config.yaml
arch: "tc_resnet"
model: "sound classifier"
dataset: "synthesized solo parts of chorales (CocoChorales)"
train_examples: 39062
gain_aug_db: 6
n_mels: 80
hop_length: 160
input: "mfcc"
spec_augment: false
win_length: 400
targets: ["instrument"]
num_classes: 13
norm: "batchnorm"
activation: "relu"
depths: [2, 2, 3, 2]
kernel_size: 5
stem: "single"
widths: [96, 96, 96, 96]
label_smoothing: 0.1
loss: "binary_cross_entropy"
init: "small_normal"
residual_init: "zero_last"
optimizer: "soap"
beta2: 0.99
lr: 0.0015
beta1: 0.9
shampoo_beta: 0.99
eps: 1e-08
precondition_frequency: 16
max_precond_dim: 1024
merge_dims: false
one_sided: false
adamw_lr_other_params: 0.0013
steps: 27000
batch_size: 64
epochs: 44.2
lr_schedule: "wsd"
decay_fraction: 0.3
final_lr_fraction: 0.01
warmup_steps: 810
weight_decay: 0.04
adamw_weight_decay_other_params: 0
Rows from block 5 of a small sound classifier, named by matrix and row number. Rows with one number belong to one channel. Each number is 128 + 32 x the weight over its row's rms, rounded and kept within 0 to 255. All counts start at 0. Numbers have three digits each.
After each channel's rows are labels from the 100 clips, of 14976, where the channel reaches its highest value: "loudest band" is the band of the loudest frequency at the time of the peak. Only what is clearly more common there than usual is listed. The data: synthesized solo parts of chorales (CocoChorales).
# convs0: first width-5 conv (model.blocks.5.convs.0.weight, 96x96x5, each kernel summed), inputs 0-47
# convs1: second width-5 conv (model.blocks.5.convs.1.weight, 96x96x5, transposed, each kernel summed), outputs 0-47

convs0.69:195128149096163195174140069148093136105112116135123193164122165111133080096122164088145149147100147121164163084095176126136122156144092103104134
convs1.69:147077138105105162134134159144103146112186090159169152083114128150121094182133144135181109161114135133146055110143149051161115144101134084130154
loudest band: 1000 to 2000 Hz

convs0.64:103147156090130125087136158071159173118151158149103126134119137149128150121127184109162187133122173154116160104088115130090119140070114113149096
convs1.64:164157132095186117127168112076120156137139078067171109104101114159087185139150192119132136131127117172103097148121097156125080110132117130106104
loudest band: 1000 to 2000 Hz

convs0.35:145154216206127138104089154112156162097113147153194105106185146133115083122154176116175108113121128079117079157137189083151139135118100157163121
convs1.35:172152201109108169103210088165156149150187148138110127122071159146085118100145165148120147063128159116115121139141158154126106141139131125106097
loudest band: 1000 to 2000 Hz

convs0.53:155154182134131135141180141157194029096118200131135108149140114088131085118145127117115173130122136181080165092159110168120124130145110122144158
convs1.53:144124189092141163104073120177081097112140038166140122105102174144147129153070150104130120139143174163107097130107106161129103134076150134111137
loudest band: 1000 to 2000 Hz

convs0.1:116176183144132121131139119147180129110102141164183116145151090168137148130122205148051159138173098150172120108169137130118129193146085110122143
convs1.1:126180130067096173126105102119122117102169120130088052133114170062190151153118159137068154147128134104138101139172116148100109158089156129097169
loudest band: 1000 to 2000 Hz

convs0.89:087110193200116146147149164132143082155140134155160136113108147133104203097082184140107096173077143084161128144056141161124110124149129132075084
convs1.89:148122119173076093129109117132107114174132180118084144129144064129076172107154122130168239146123134061153097125100131194148156141134105140165124
loudest band: 250 to 500 Hz

convs0.57:145104119128149065134099152200122105128105127094131114129116114121102075115148112129071170096102140132056145143179128163061098151115111149125094
convs1.57:136077112135142063082119129132165132155125143150084103110176162145164102130089118123099090120079190098102107163127151111097129083091183145099137
loudest band: 1000 to 2000 Hz

convs0.67:154120137174128097174143146170193113170145098093156124111147119152138155120089121102119146132126089160181149168098100157126136070112131111133118
convs1.67:177140073156129102140090094098097081113138116097126119169117096101092102113121164068116108141185170137131139153064083143117158132180128163112178
loudest band: 1000 to 2000 Hz

convs0.31:100144117176108180112150168079163083161144080154107123113116136159090148095142164076122167110116097139056110169189188088100134155083151145117126
convs1.31:163133138088160148107130113130104145151098170091092145084158123108149162181154127127094121109119046144154164151129177089109066154169086092139146
loudest band: 1000 to 2000 Hz

convs0.37:129089101142140146113123174040062083145178147118169147135158133087085155096118113104084145181111141088144125120135141087112109165151150072118155
convs1.37:110146081175148127090118083123178150107088121170080180130173120168141143136115122111125110117048118097189126057154092189077145143155117139168115
loudest band: 1000 to 2000 Hz

convs0.81:128168095115134125137118138116112114149175109140128130100170193135180117220154071078126135124124133109092144155134129168092165105087166102118136
convs1.81:108198159161134109096115091109145137107149103123087089102118123098149147055076102083103122170151139100119099145067161122135168094210188157150170
loudest band: 1000 to 2000 Hz

convs0.70:164080195083158124093170087138082137159141116149144124180153128136108104108069078125147151113135129117122208069112069090117113113076120160136176
convs1.70:162107145131083116124108110166157137143143142167105156135134109151065140153075107122196116144115089147142090147141146139149097131145090177185114
loudest band: 1000 to 2000 Hz

convs0.38:144086125075154141080182098162124159150135119126082118106121063110171124149127132158100170157123152112070091133159121103138089108088132092134130
convs1.38:072182090190134170165099115181122137145103141103123131137142132126109144039131135143191112139132108147123157160171153147126093108182148123186156
loudest band: 250 to 500 Hz

convs0.40:116088110127143156133145108128153143118128091188123084130124112145121063199224145067112105156088177152125182130154178105152147123126164084113128
convs1.40:090124158134178147120090098125109140135144101114125114107107138127136161104093075103124141075106157090158115075094113168174129059061092111152104
loudest band: 500 to 1000 Hz

convs0.76:211156087129105145119147113128135120127082098111078139131119088123126144138165172135089118198122137131108143141150147138133145112129106199067091
convs1.76:143121152107126157144100131176122126200144086174148106126162132143102184089059130146158152152170166107113151167122139111121086122132103127147060
loudest band: 250 to 500 Hz

convs0.65:127152165069146115142091107151203112097089041159198151100168157103097120103128147142088148138122171090122106101105153130103104153127125145116109
convs1.65:136198139098182080109184161118068129113187216135104136134113079145166141108100179118147174124165151153070107104106115131146128118152163121156081
loudest band: 1000 to 2000 Hz

convs0.60:150130164147147095096099111088102148148086128114125094143101097173091130154207112153095138120103106134084175065151106125164100089158083098160129
convs1.60:135105163214154129135102125099158069171073133128094184117147084125173119087101159105168106110112126083150140195089096123125102185174148127144137
loudest band: 250 to 500 Hz

convs0.46:091128130121173144114134137106175076102135094138098091108124107126163116098151150125160114100079126132076118164123199150123139142149209116167145
convs1.46:159140088154141169079125149099096098150149083080119134078152138095126095148117136153141134126159127097056123101047182121105157119141143114131124
loudest band: 250 to 500 Hz

convs0.17:135145164156125174091128172116112112114179146185135161143166170151112118124177162145080151176085170141198064202104129128139089146152135143116137
convs1.17:070126161085157166134119064116108163142135108145114181092100133145155142145120104154118058130089200169187118169141170128123110088049096149092065
loudest band: 500 to 1000 Hz

convs0.54:108145111200115139175170112097119189175121121084140151126163125084151148156115093086131116126164138084188145125078121158105120166149164142094131
convs1.54:125174097180143124153108126151138150153060142105077116128112130103077199173153108110192166099119092084161136200164094111125086115110086127182138
loudest band: 250 to 500 Hz

convs0.58:163065150122146079136185103147162142073132104151099083074114171073119111107146118066122112135079116191146123114151094159111099086141145097116128
convs1.58:120175132148112126155086074184120146147083149177109126133163090114127178163121127078146135101086119132111072187130114174165151090062134154184163
loudest band: 1000 to 2000 Hz

convs0.73:131165103086119156165157151102131148144130154112110089186106082119130103146108112151132109098131133112090116093136081167179146094219072164149045
convs1.73:171101108091097143132119209097135099124087139109153032122103132115179077164114160113063161092112107065142112137134142156101111146129133095095159
loudest band: 1000 to 2000 Hz

convs0.12:103087119128131123149134126124142044188143151117174156049151135174145164142140162045160151123132102146123153091144098131098123050113116148151109
convs1.12:157057163115162142112101153181147145152108152152068138045153156174152141161091114141125113156140127105142108182125101095158152156084100129095103
loudest band: 500 to 1000 Hz

convs0.79:079152051090128130104133077157092143207097081132132101200083088150118161121178123130112091056143128157121146110137128137213100095218120108107120
convs1.79:073114058137173128173074162119212104183121141135136058076190143112130098099121100091116145113123148140126149128125122147155150105089097080165093
loudest band: 500 to 1000 Hz