python train.py --model="sound classifier" --hop_length=160 --spec_augment=false --targets=["instrument"] --arch="tc_resnet" --depths=[2, 2, 3, 2] --widths=[96, 96, 96, 96] --steps=27000 --epochs=44.2
Rows from block 3 of a small sound classifier, named by matrix and row number. Rows with one number belong to one channel. Each number is 128 + 32 x the weight over its row's rms, rounded and kept within 0 to 255. All counts start at 0. Numbers have three digits each. After the name is the row's rms in percent of the matrix's.
After each channel's rows are labels from the 100 clips, of 14976, where the channel reaches its highest value: "loudest" is the band of the loudest frequency at the time of the peak. Only what is clearly more common there than usual is listed. The data: synthesized solo parts of chorales (CocoChorales). In brackets: how many of the 100.
# convs0: first width-5 conv (model.blocks.3.convs.0.weight, 96x96x5, each kernel summed), inputs 48-95
# convs1: second width-5 conv (model.blocks.3.convs.1.weight, 96x96x5, transposed, each kernel summed), outputs 48-95

convs0.72 099:160110155128144137174130167139134169152206127146131115091169163171093157107158109077137114103087136079125142118126141161089148043095134132160143
convs1.72 114:172178155172199114112056142078088129111144112101147143161136112083099142133104106099084161135096176116120177096123138142161131115094137183130133
loudest: 1000 to 2000 Hz (33)

convs0.21 081:072147106079167173153094140146073171093103119150105167155147108121074091191101132174110139129097096152117176067077202157138172086158098143169127
convs1.21 080:178126137145043130088153130150114150184095120120117112183126141116104162113087143043146144130114074144100077158130147135175089127147148122138138
loudest: 250 to 500 Hz (80)

convs0.4 106:141088158144118119187114083060170135173104196157099127082139120134093105114140059094146121100102122105082166167158136128121064145106107125179111
convs1.4 097:146204163115098151116071152132177107102150140113140151164099152122213089113137118075144164167118115118136185121144131200164161174171184095107112
loudest: 250 to 500 Hz (67)

convs0.8 102:105158122105169161205145119115109120107091135186168089116114125132088104113122074098132128117144093140111150120170131190055110139166221136166121
convs1.8 097:164153121124082109146102131083062101186145089139160133134079132114138164120052094142137125116105147105130146169092082171112144134116106125053115
loudest: 1000 to 2000 Hz (48)

convs0.44 102:118109099133190158130125137099148131124138132149061135137150123118101143174132160136156157102133111178134151091086113178184132091119136142127085
convs1.44 105:123111170134117118105114143155134131113069120141133110134144092108100131117134143099144145033100157141155123102119058140110111124123129160127176
loudest: 1000 to 2000 Hz (42)

convs0.65 103:090175131087182080156182091111057138116086111086155110128102093138168137108136119172123136112093100114137110104158076106142132104145155106154141
convs1.65 112:112124098111093126079135117178086132115089159077095153144181155109138104127078149137110111093092140112081060157086110114118136130068125145121110
loudest: 500 to 1000 Hz (64)

convs0.48 092:156162115160076078156178151147087143102110167137164142141087162100098134141109100145090163114150110111155130007125180164110088082102072170098137
convs1.48 097:081127105106086087073100119140094163164184136104109146131152178148138142104095068077160086147175161117152174129148095155123129159143062154059160
loudest: 500 to 1000 Hz (62)

convs0.90 115:097164145104196135110136131152103177117101118114167153102114104130034085128107158101103106168119160147147162180175100143189094139193160096109118
convs1.90 102:163073093092060122113189096126107168149091079132127131071096146133062127144158137146096156104198148158143173035152118105174140158150113132124147
loudest: 250 to 500 Hz (70)

convs0.23 111:123168159071153135109209122129124167143111178106126113156134147119123098209141166136115103126107085091125148099104196155091141073137123094154174
convs1.23 114:098172140111120173132098154131082154127117139108124127126177116095187129107067045082195160177141096108143159118145086117154087106117116189089158
loudest: 250 to 500 Hz (80)

convs0.47 085:130195196202181167119089138150093099133169139138193118062134169162092132155091106130151115148134110088188154153115155136107134112108110083133177
convs1.47 091:079142136181136107083145146109130171114179084094089153136096156194083127102115074065148109152131134115086166124113101078114123102122083157094134
loudest: 1000 to 2000 Hz (52)

convs0.62 096:143079121154107153148045123093125137110174157146121102124098177144161114089160137113105147146093136122109089099134132126127104177177125131149165
convs1.62 115:158165119083201124076107108101126144049094117073121160124153109131127123119138179173163152202097136100125145144133144114112154153124140175196160
loudest: 250 to 500 Hz (68)

convs0.42 083:114153119112104123194105143142153152184144126121113151215164197164083139130134100156136145086102110122143148076075130197111141120131165088144116
convs1.42 087:120139159145155122177130141136162118122156128148131167131129114135081130118118099131072100141150131181121153138146168234158101106179096137098109
loudest: 500 to 1000 Hz (91)

convs0.33 097:102125119085075103125102136144179181118152107103129176150168097113120119049178168119082138151097100131169144119169044142151102137140191107118148
convs1.33 092:118145144139103086125105169140181165071140055138154109099107116106103098151241163147110181116114179059093156116111133178136119134074129113133134
loudest: 500 to 1000 Hz (82)

convs0.55 101:124159111113103138116131158141141133120160223111125140151188095101177120151116108164105146192124098169123094190117061103128133141116088113138088
convs1.55 099:171104174049159132102191151158167162143103190137088107177101119030128110052180153114129121126170126102082132165133170102127114167135144117120127
loudest: 500 to 1000 Hz (72)

convs0.51 089:127066096141152156102099088107117058111114159089111138128165127170121178070076102180131096154214066126191096082081081134158090141151126122092137
convs1.51 091:116162130163058143061173138150159180074152134119144061130105196141043136122101130151113107049082117160160146145079144119111119140135112167097151
loudest: 250 to 500 Hz (74)

convs0.9 093:089144083098081096109122112098113076160123142127152105086120124140147113132197124099124099119108134090107117125140084094123097153127172089105113
convs1.9 090:090086144123124104127094110063177062156108090130125059154102135102132099120146099148198072113135159139073124129136154134189110106151130162100148
loudest: 1000 to 2000 Hz (59)

convs0.66 087:135146143042103120178135115180131166134074156121086148134111161122126138113134127105123135148123097202137114120092139212088165147140181231135098
convs1.66 098:118128081089120074181146152144168150146182169185160124106112151174150075153138132069106162120136153128142195157159123136095150149068082094097117
loudest: 500 to 1000 Hz (61)

convs0.43 103:133129144099179168130149114113153096145130089139172182121123101164123093104174136114090160075160077076117140118116109202116139122079124112144124
convs1.43 119:142143107107106064076086084167128102113135184108079097151108138143148088123149176111166132076093196102081158147085081135148110132138142178158143
loudest: 500 to 1000 Hz (91)

convs0.95 099:135160124139082189136111157155184059116161100155103153193109150147184109124108139101148143106163141115122153091102129162103123097147165120131081
convs1.95 090:108144131165070082100131202092093122166151180127106105142110151125109115109130114117113117064114173135108167173143202077072151095141109104075140
loudest: 250 to 500 Hz (93)

convs0.77 106:110186074108183152118099131111121164091129122152060137171127128125147106137187123178108137117140153141136132119074161119133171133159165105115078
convs1.77 099:128199161133119109139126106102093107223082132101083108175142153129079126153079172060161130135120127164112125126061148131158160182076161138147108
loudest: 250 to 500 Hz (100)

convs0.28 103:100159131100165094137124126167131119080087166139111172183130108090206147136159135087097151172187114120117066179139141143152097114130147103106164
convs1.28 116:134156139091145162065153158159121169145116165170111141129128185125156173127115137112180112159151168086105105136093122094137115171193194203110112
loudest: 500 to 1000 Hz (53)

convs0.18 093:122181152091092146110140144140181112135174115069097100139164154139112152077184096163163136163143111141120118056114102116109128110120085100099132
convs1.18 081:122129099157055132133174126133129075132174138119056093097094160140103125127112171198156139160165151116111183104152175135113110140094127103114116
loudest: 1000 to 2000 Hz (58)

convs0.64 087:115173194108189132143110094109169176126150083089112077140095196179108108066149073100093149102117104124134226142098131166133099128125115138100157
convs1.64 088:098082107107138139142177095118214101140155211030137183159116174150138153134104146108138153107155115120161172161111100131153133123136082109143166
loudest: 250 to 500 Hz (85)

convs0.59 100:109177161127113152056134143102125138097115226142198211181071112101128128124089114167100138115141135162111160133085059113117119186087117122165111
convs1.59 095:162115121117122112127013156135130146128163178183124110148125095119158151116139080098124102191104145118143121126190161109045107163137163110117119
loudest: 500 to 1000 Hz (81)

convs0.67 110:029116113100203124106204127125170147173093097191156177123101140148085104196096139153088130115156093111198152135161114120152135087118161139147122
convs1.67 112:156151096064121075118148150103153102115153181079115148115088139112076118064065176164111114092106163116126123189139095125146139094157070132117143
loudest: 500 to 1000 Hz (90)

convs0.16 116:124120132152143111053133109140144131166088101147102132157138168180164164113145129165133109086160133146090120119102147133151112144166171136168132
convs1.16 114:161150145125119137096110091134143208147081133175084135133125062113151123110112145059132116116106144135135126120156182073176155152155098127129080
loudest: 250 to 500 Hz (81)

convs0.3 095:148111118194121181094156099189150056137108111212083102126064150170137136107103127141117179138107104090116112123126142077105144136099133156124078
convs1.3 095:107133163090178107092131107120113133126159159097176126120163113133106109140158117166175085032167109139087166149145174060103123150165137101149138
loudest: 250 to 500 Hz (67)

convs0.19 086:102117141161111143124079158132162036130117083132160094124076174094171075107082101186146100087117061134182141143157104130134104135111083083120104
convs1.19 087:060118098134091089088193093172186107144158183140175102129139151109085114158094070141099114111092157096125091140083095137172098136185185134095113
loudest: 1000 to 2000 Hz (39)

convs0.31 101:139088153188095087146103133140158134206163136135119125129133169164118147134105090156197148186106079124165107118107116114132074116117145162130134
convs1.31 116:133136181175150017181091130091082143136154112187159080173088099116109157114123108111085153136113117152090123119100129084084159128167140102130149
loudest: 1000 to 2000 Hz (65)

convs0.80 098:080126090122152092149128096122118136126125161188171071109091115114129175138127140196168105104103123167124100142148126178110121126185191110143088
convs1.80 115:156175125114226162148096100115145073120141163123184127079148137145119088136130153097133083131102148098114119127111095145155152165072134124158114
loudest: 1000 to 2000 Hz (83)

convs0.13 129:204149098088133107136121119131139131133135155097239138113094191108120120137085123147142114106112150120172144101140055116199118116122137206125109
convs1.13 109:083167124126123120158104087163087111129174175131125143117128084198170083099138115131069171230137150107142155181140074095108124154155123090134151
loudest: 1000 to 2000 Hz (39)

convs0.27 087:108142158047145159149093130170121142108167126131109062110125109119107226120174133144133124060133134168154149168156110187145108085085146147119108
convs1.27 088:099103138090127149165105130105136157114131127127159108106126177165072109140163132123142184154109148131141149110177134148111072072050107185206133
loudest: 500 to 1000 Hz (69)

convs0.36 111:082075185191157157109151168152103140113098160136086119129129179156114091140093141125123148176105051085079137180096152200085135129132137097125140
convs1.36 114:177123150097111090120110121057115151120135176117122147151166146123162113096136142090108130216134095134185104160095093134166129118117160097091129
loudest: 500 to 1000 Hz (76)

convs0.24 095:068126059191112109177092125134143123085092131132123108104129096108093068095156123131187161146139133134114110124115102131143090067092212121082149
convs1.24 093:093113095163127145172104127107156121100140130148120201131121171130181100112166115174146133122166122116131112150093128168122083126042114133121130
loudest: 250 to 500 Hz (85)

convs0.38 112:157146124121073143105147119178095116087118146146148085141149088101081149134146087165144111102168157082092128085119135157101102162126162217113108
convs1.38 110:105148074163152112136066120115132104174074139096167144177164122186132137096106144105125125122115108118220137157150072059062156135081090110152140
loudest: 1000 to 2000 Hz (32)

convs0.69 098:160134078075124092096039166106130108123082139151130068155120177144130117124074122175162103100117162144067138132091117152111159188086125100124120
convs1.69 085:111123158062141095094098082176141175163097063155100128174042111102139069159118119154142108149062164151116123209157140150131134115168129115167129
loudest: 250 to 500 Hz (82)

convs0.1 097:205111101094154160122090088115167161166133192132116196194100173130089120167108119100114154171143072111099167144121090122120095157169130157132095
convs1.1 085:174125211090110150157134094117145154064125127128133140137151185181085139094148147084134171136134102055122168065130155208089142189146124114095164
loudest: 1000 to 2000 Hz (36)

convs0.91 097:128120112086139093177131102176095129153086072164151143123094157123168073147097085118071063116113155153106133074089156134146164151079179138142117
convs1.91 087:096131089112129120058119139111100141142079086187117124059161119152149131062130138113145143080157203155080100205143162119091145086128033131134048
loudest: 1000 to 2000 Hz (35)

convs0.61 084:072104144136069047119129127096111101149137133119104152154169191135135138067191125112110158196129088106105085142164101118157122119176149148119125
convs1.61 091:120162047092125076143151145053146179139130099093092081117129173123142150127117201124210150117152175119132107195152123118101136154114114182143112
loudest: 500 to 1000 Hz (59)

convs0.92 093:124139122138085093136113134111104127109075097163155120116094133118136169131144150104107151190149174172129129209184174110186133132115123119137168
convs1.92 098:095117092124103148160088136122101199164121122135143184128142097177129146176151194138133127077140092153131119088138156187151107122197132076145142
loudest: 1000 to 2000 Hz (35)

convs0.41 096:103147155106134139190131065094147165089125112160134127087117134182106070106066117134118125116116094088129147114143119158117099117152135100147130
convs1.41 094:131119144108145153154128098136133112087162128130132162067105141129082144112123193125054112153165133137133135188087110180138178153137070120113086
loudest: 1000 to 2000 Hz (59)

convs0.94 086:153109145091192147139108128135148153166110163164121108145133087167119138160138120100140061149078124149122118151149113201180147120099183093143097
convs1.94 088:097108105099155077154170074143140086104100199164115160075179136130091110140059177126148163090111149123146156125129097089121100118096152091148098
loudest: 1000 to 2000 Hz (63)

convs0.78 100:140150155118127122080157167109130133169131135194155152132110142136126096043115103133118124146110029122152066154073101109101133149097101099081190
convs1.78 091:081049126091161106088146099156156154149124136119108142192068133107113171102144089188152081136142111115122167133150082148143129111107166172107173
loudest: 1000 to 2000 Hz (63)

convs0.45 085:094104135184125170151119134121130091075155160093163153082091150124097110095083139117124136150101095131123103106108165200153135138112138128164207
convs1.45 089:095110165112125109112090188120135147134121180146124050122120182126139081164118147126135086079142119118134135184115125142045110152130135192139125
loudest: 1000 to 2000 Hz (58)

convs0.63 114:071125060138105123104102123108104116110124171102124082173133143134099125095096059178161143082129171091097154083180122096110095135134131095128144
convs1.63 099:098120160135142135075134125114101121109127109172116150119084124120197114144110120135142086142155122111202176175178107140074112116105118149082171
loudest: 250 to 500 Hz (77)

convs0.87 107:166159070151159119126102076104116154121081120164119061138161186103099134121085124163097108152121114165134115083202136111112121111116146147118143
convs1.87 105:149074118111106097161132138100139159164104161115184170118111126133178115155139103165115127095106071110112139147137116052145089109096123141170141
loudest: 250 to 500 Hz (78)

convs0.53 102:111121089152103119117112109084103224090103143142160200181105132166169103111140105132155079120160123096171078103141116157116091135077097068098096
convs1.53 098:123155149154121131129170116154119134124123104108118148155178125161113126088148182118154090141113122067108098078121140139205204140078161118097122
loudest: 1000 to 2000 Hz (52)

convs0.5 122:138133193143170134139171118080130155116087129138134142102095049134135047158109153107152117134155183146120100166140069125158119152115129142135146
convs1.5 117:148144141125131104130169143140123102153106105150113080114134140106136177114176177092151152106165165099143105113115148149083141109147108187135108
loudest: 250 to 500 Hz (89)

convs0.39 082:148145133106093152104109156145180098157109158186135138141079145134177056112122110110156095139138095151075153114089106133151101126077129186125133
convs1.39 096:140127085170109107096124123132097218113094114083117201134120100165122124135101076061142168064083187125109087130110127077138115151126110126111161
loudest: 500 to 1000 Hz (53)

convs0.58 123:175085128109069117195105129091168125108100156092105078141099141087098133149107195130107073201141141193116092086130149178094140175135152160159152
convs1.58 109:125161090119131130121110157110103145179080081151124177107126137153120119053143132129199150147110126185149138134180168127057125161069087141125098
loudest: 1000 to 2000 Hz (32)

convs0.57 094:043131110171089105078153094116102216089064139130151123105131146129081123130103101106116133137138135173088104122156134123127111126134154040121069
convs1.57 093:166144051166140102162146163140147113133113153146125138066139130134158163129168129134072128171135114153109109097195103162130121150180168094106095
loudest: 1000 to 2000 Hz (51)

convs0.70 095:055156099147075105050083146131108064129094112113101128116159118129134070096100117070102164157171097159120140110167161103118155120073145110162086
convs1.70 093:052075091175108110169165084170135114145143110170085150110159131111122116110100116168130142123166190108120130161072184150157104129142090169086130
loudest: 250 to 500 Hz (77)

convs0.10 116:085159194152136075143146101079171177133161148141129087074104171081140147109145071130129129158114174174130101173127070109123110192137144111141152
convs1.10 122:189112106137163110141048141165165119073059145122153099132121138183097111157140144113099095115072123135122119117130075116062145124147130094152138
loudest: 250 to 500 Hz (74)

convs0.56 099:111092142095102105086057114114140105130124118154080071119155094154168115170048148195190106086132116162157136068132116128123079139169111153148087
convs1.56 088:172180131124130133120112138112100127058095108141148161087143064083093054143147045103131136076137137116144142111156171120173122120142151090121092
loudest: 250 to 500 Hz (77)

convs0.81 085:083121148111171053183179162108138080106123120171111176163079144078205125113127103088118151125122148153145081126144163157089116113124135091094168
convs1.81 101:126177099169177155076122183136109135208160050127121088145177160102151169189068185149149140085133107179101107087116116118146122116112192083098171
loudest: 1000 to 2000 Hz (51)

convs0.88 093:139117129097093151133130165181061148108134148082132126114106102119150102145116127107157212065140131118180143108128113144081124119101144107127121
convs1.88 097:126126118181134177105138121122203191184102132179143108098140126092190102110205077133184101129124156125164160135102103065160106187164103139062094
loudest: 250 to 500 Hz (84)

convs0.0 112:141111110112129138168076141134103129096116143133110139114112138127101154136139116104136118091128145121103150130181072229100101138152190150100130
convs1.0 115:156195165096115164151094077087118156137112050126125176117058111139106183103102147129157122087160140107127142192161095185117116076079165136082125
loudest: 1000 to 2000 Hz (67)

convs0.6 123:109149079104168127087140132147106122126095077119149120146091133161134107130125132097108079137134096192128204113103133147143156116073136167120145
convs1.6 111:122136117099146077101125173188138140151101142136079145132112130075160165136106178087197117112087158120153081197110139073090159152106117157114132
loudest: 1000 to 2000 Hz (51)

convs0.22 086:097167155152183137148075120104178112146179126151077126085113156179152158073092119176172172184122094075107166091163111124109088130148119162071117
convs1.22 088:103150145145156128135089142127134049125146172080124162123119123168104148069066097123038096106112131130092154084077142120077117093137153110168162
loudest: 250 to 500 Hz (68)

convs0.17 100:083116146171138058077096103121209074183162184167109122167109145148151088119122150141128113112110061158128117122112150115157116217163124161114100
convs1.17 103:130171117081135140066080094147114181084085144159163146183136111108136114161098121108144138119127140094162164104114171050154141175185199163157084
loudest: 250 to 500 Hz (82)

convs0.7 098:126129135077129087168068104153154144129081164130113104164101131096096199167172082109122069142146161130098104107119117105132146094097143121150101
convs1.7 089:123070136142124138146105147137140026108078099141131139127109143147147129151140184089114153097063137111076128113131106140096139168112095099103090
loudest: 1000 to 2000 Hz (57)

convs0.52 084:141153149086182143091147160158161111194130112094103129162106136133188198194154111099158111105126127141197117120155101130101085162144130172155142
convs1.52 100:092125159124160082169144098100111170090146133102131090146128115089131192169088160068136169139150122146167198135094089122112159168181125099033067
loudest: 500 to 1000 Hz (60)

convs0.93 083:110103132163139173158071070141155122159121136093095140199121163145081119168081144105079164130117111089085153117097127145149110137151123128108171
convs1.93 096:131200189083150147113059143130138078094169162100137146122124164146129176127070103142128120095110169149078203144151104174133133148154141167129149
loudest: 500 to 1000 Hz (74)

convs0.35 090:120115162110140080074167146063143155171124112145157117154108123098107152105109168159087105126120068104106081080117171121098192132129225131126122
convs1.35 088:142162093089122126109160122144164171133124126102096117130124098043113160126039080162162138136100122122062137097156142151170173120079114154131097
loudest: 1000 to 2000 Hz (58)

convs0.14 096:132120110124179130157103134128156177103141093081145140167119118097104088135124118143091144109095109126104139097022094121147144135131098153151093
convs1.14 100:119096175157092132119082128100114134134102141146092106141093182135108054108120085122111178085114153100115108091089129110129119165149091229080132
loudest: 500 to 1000 Hz (73)

convs0.76 089:092114137170145068182170166163071139111107105122120119217129082123207085132143154139146136207130121125141122067101197148112145068119099112102106
convs1.76 084:103077101102120068090130134141087177180199116201131093118118085182121097158119125124120149103171062115151077136122111119202133144134126098100157
loudest: 250 to 500 Hz (86)

convs0.29 118:138117119114140102121157228102107158111092173126160121175123127124132140165149115090134085130141210146121083137129203118140130116139173156160104
convs1.29 107:159149103193155087186113163117137155136160115150099069123176174109049107141133125088149132139105088163123137011129129150158105137121116102177202
loudest: 500 to 1000 Hz (67); 1000 to 2000 Hz (30)

convs0.2 109:087106113134163204105136149106068135115145121146137020188132092152104191186149139117149167090160165138141165201115166115149119164154158132141084
convs1.2 097:155125111095137190117118115098128107107129171134109136139144167150027120160136123087149135176159093132166177102114189118142139173173141089166134
loudest: 250 to 500 Hz (81)

convs0.85 113:124056139138125048170107153155092110128167168160097126093139183093088127166061122139148122127084112125140124096157144144129170123123126114133109
convs1.85 090:147110118094159105141096127129140136070102116109146126104105145168071143144144142225123075124116154098139146115150083086172153052166129120086095
loudest: 500 to 1000 Hz (66)

convs0.12 102:130176139128148123124077149132121102121139134118125154106099072108221131128102154183112169133087096162163128121075094133095116112103110098135134
convs1.12 109:102094150108201106145101165082165133122172069189148101138120135131171132132101094141119140096134153145184157118126132120162075117159147156140149
loudest: 250 to 500 Hz (85)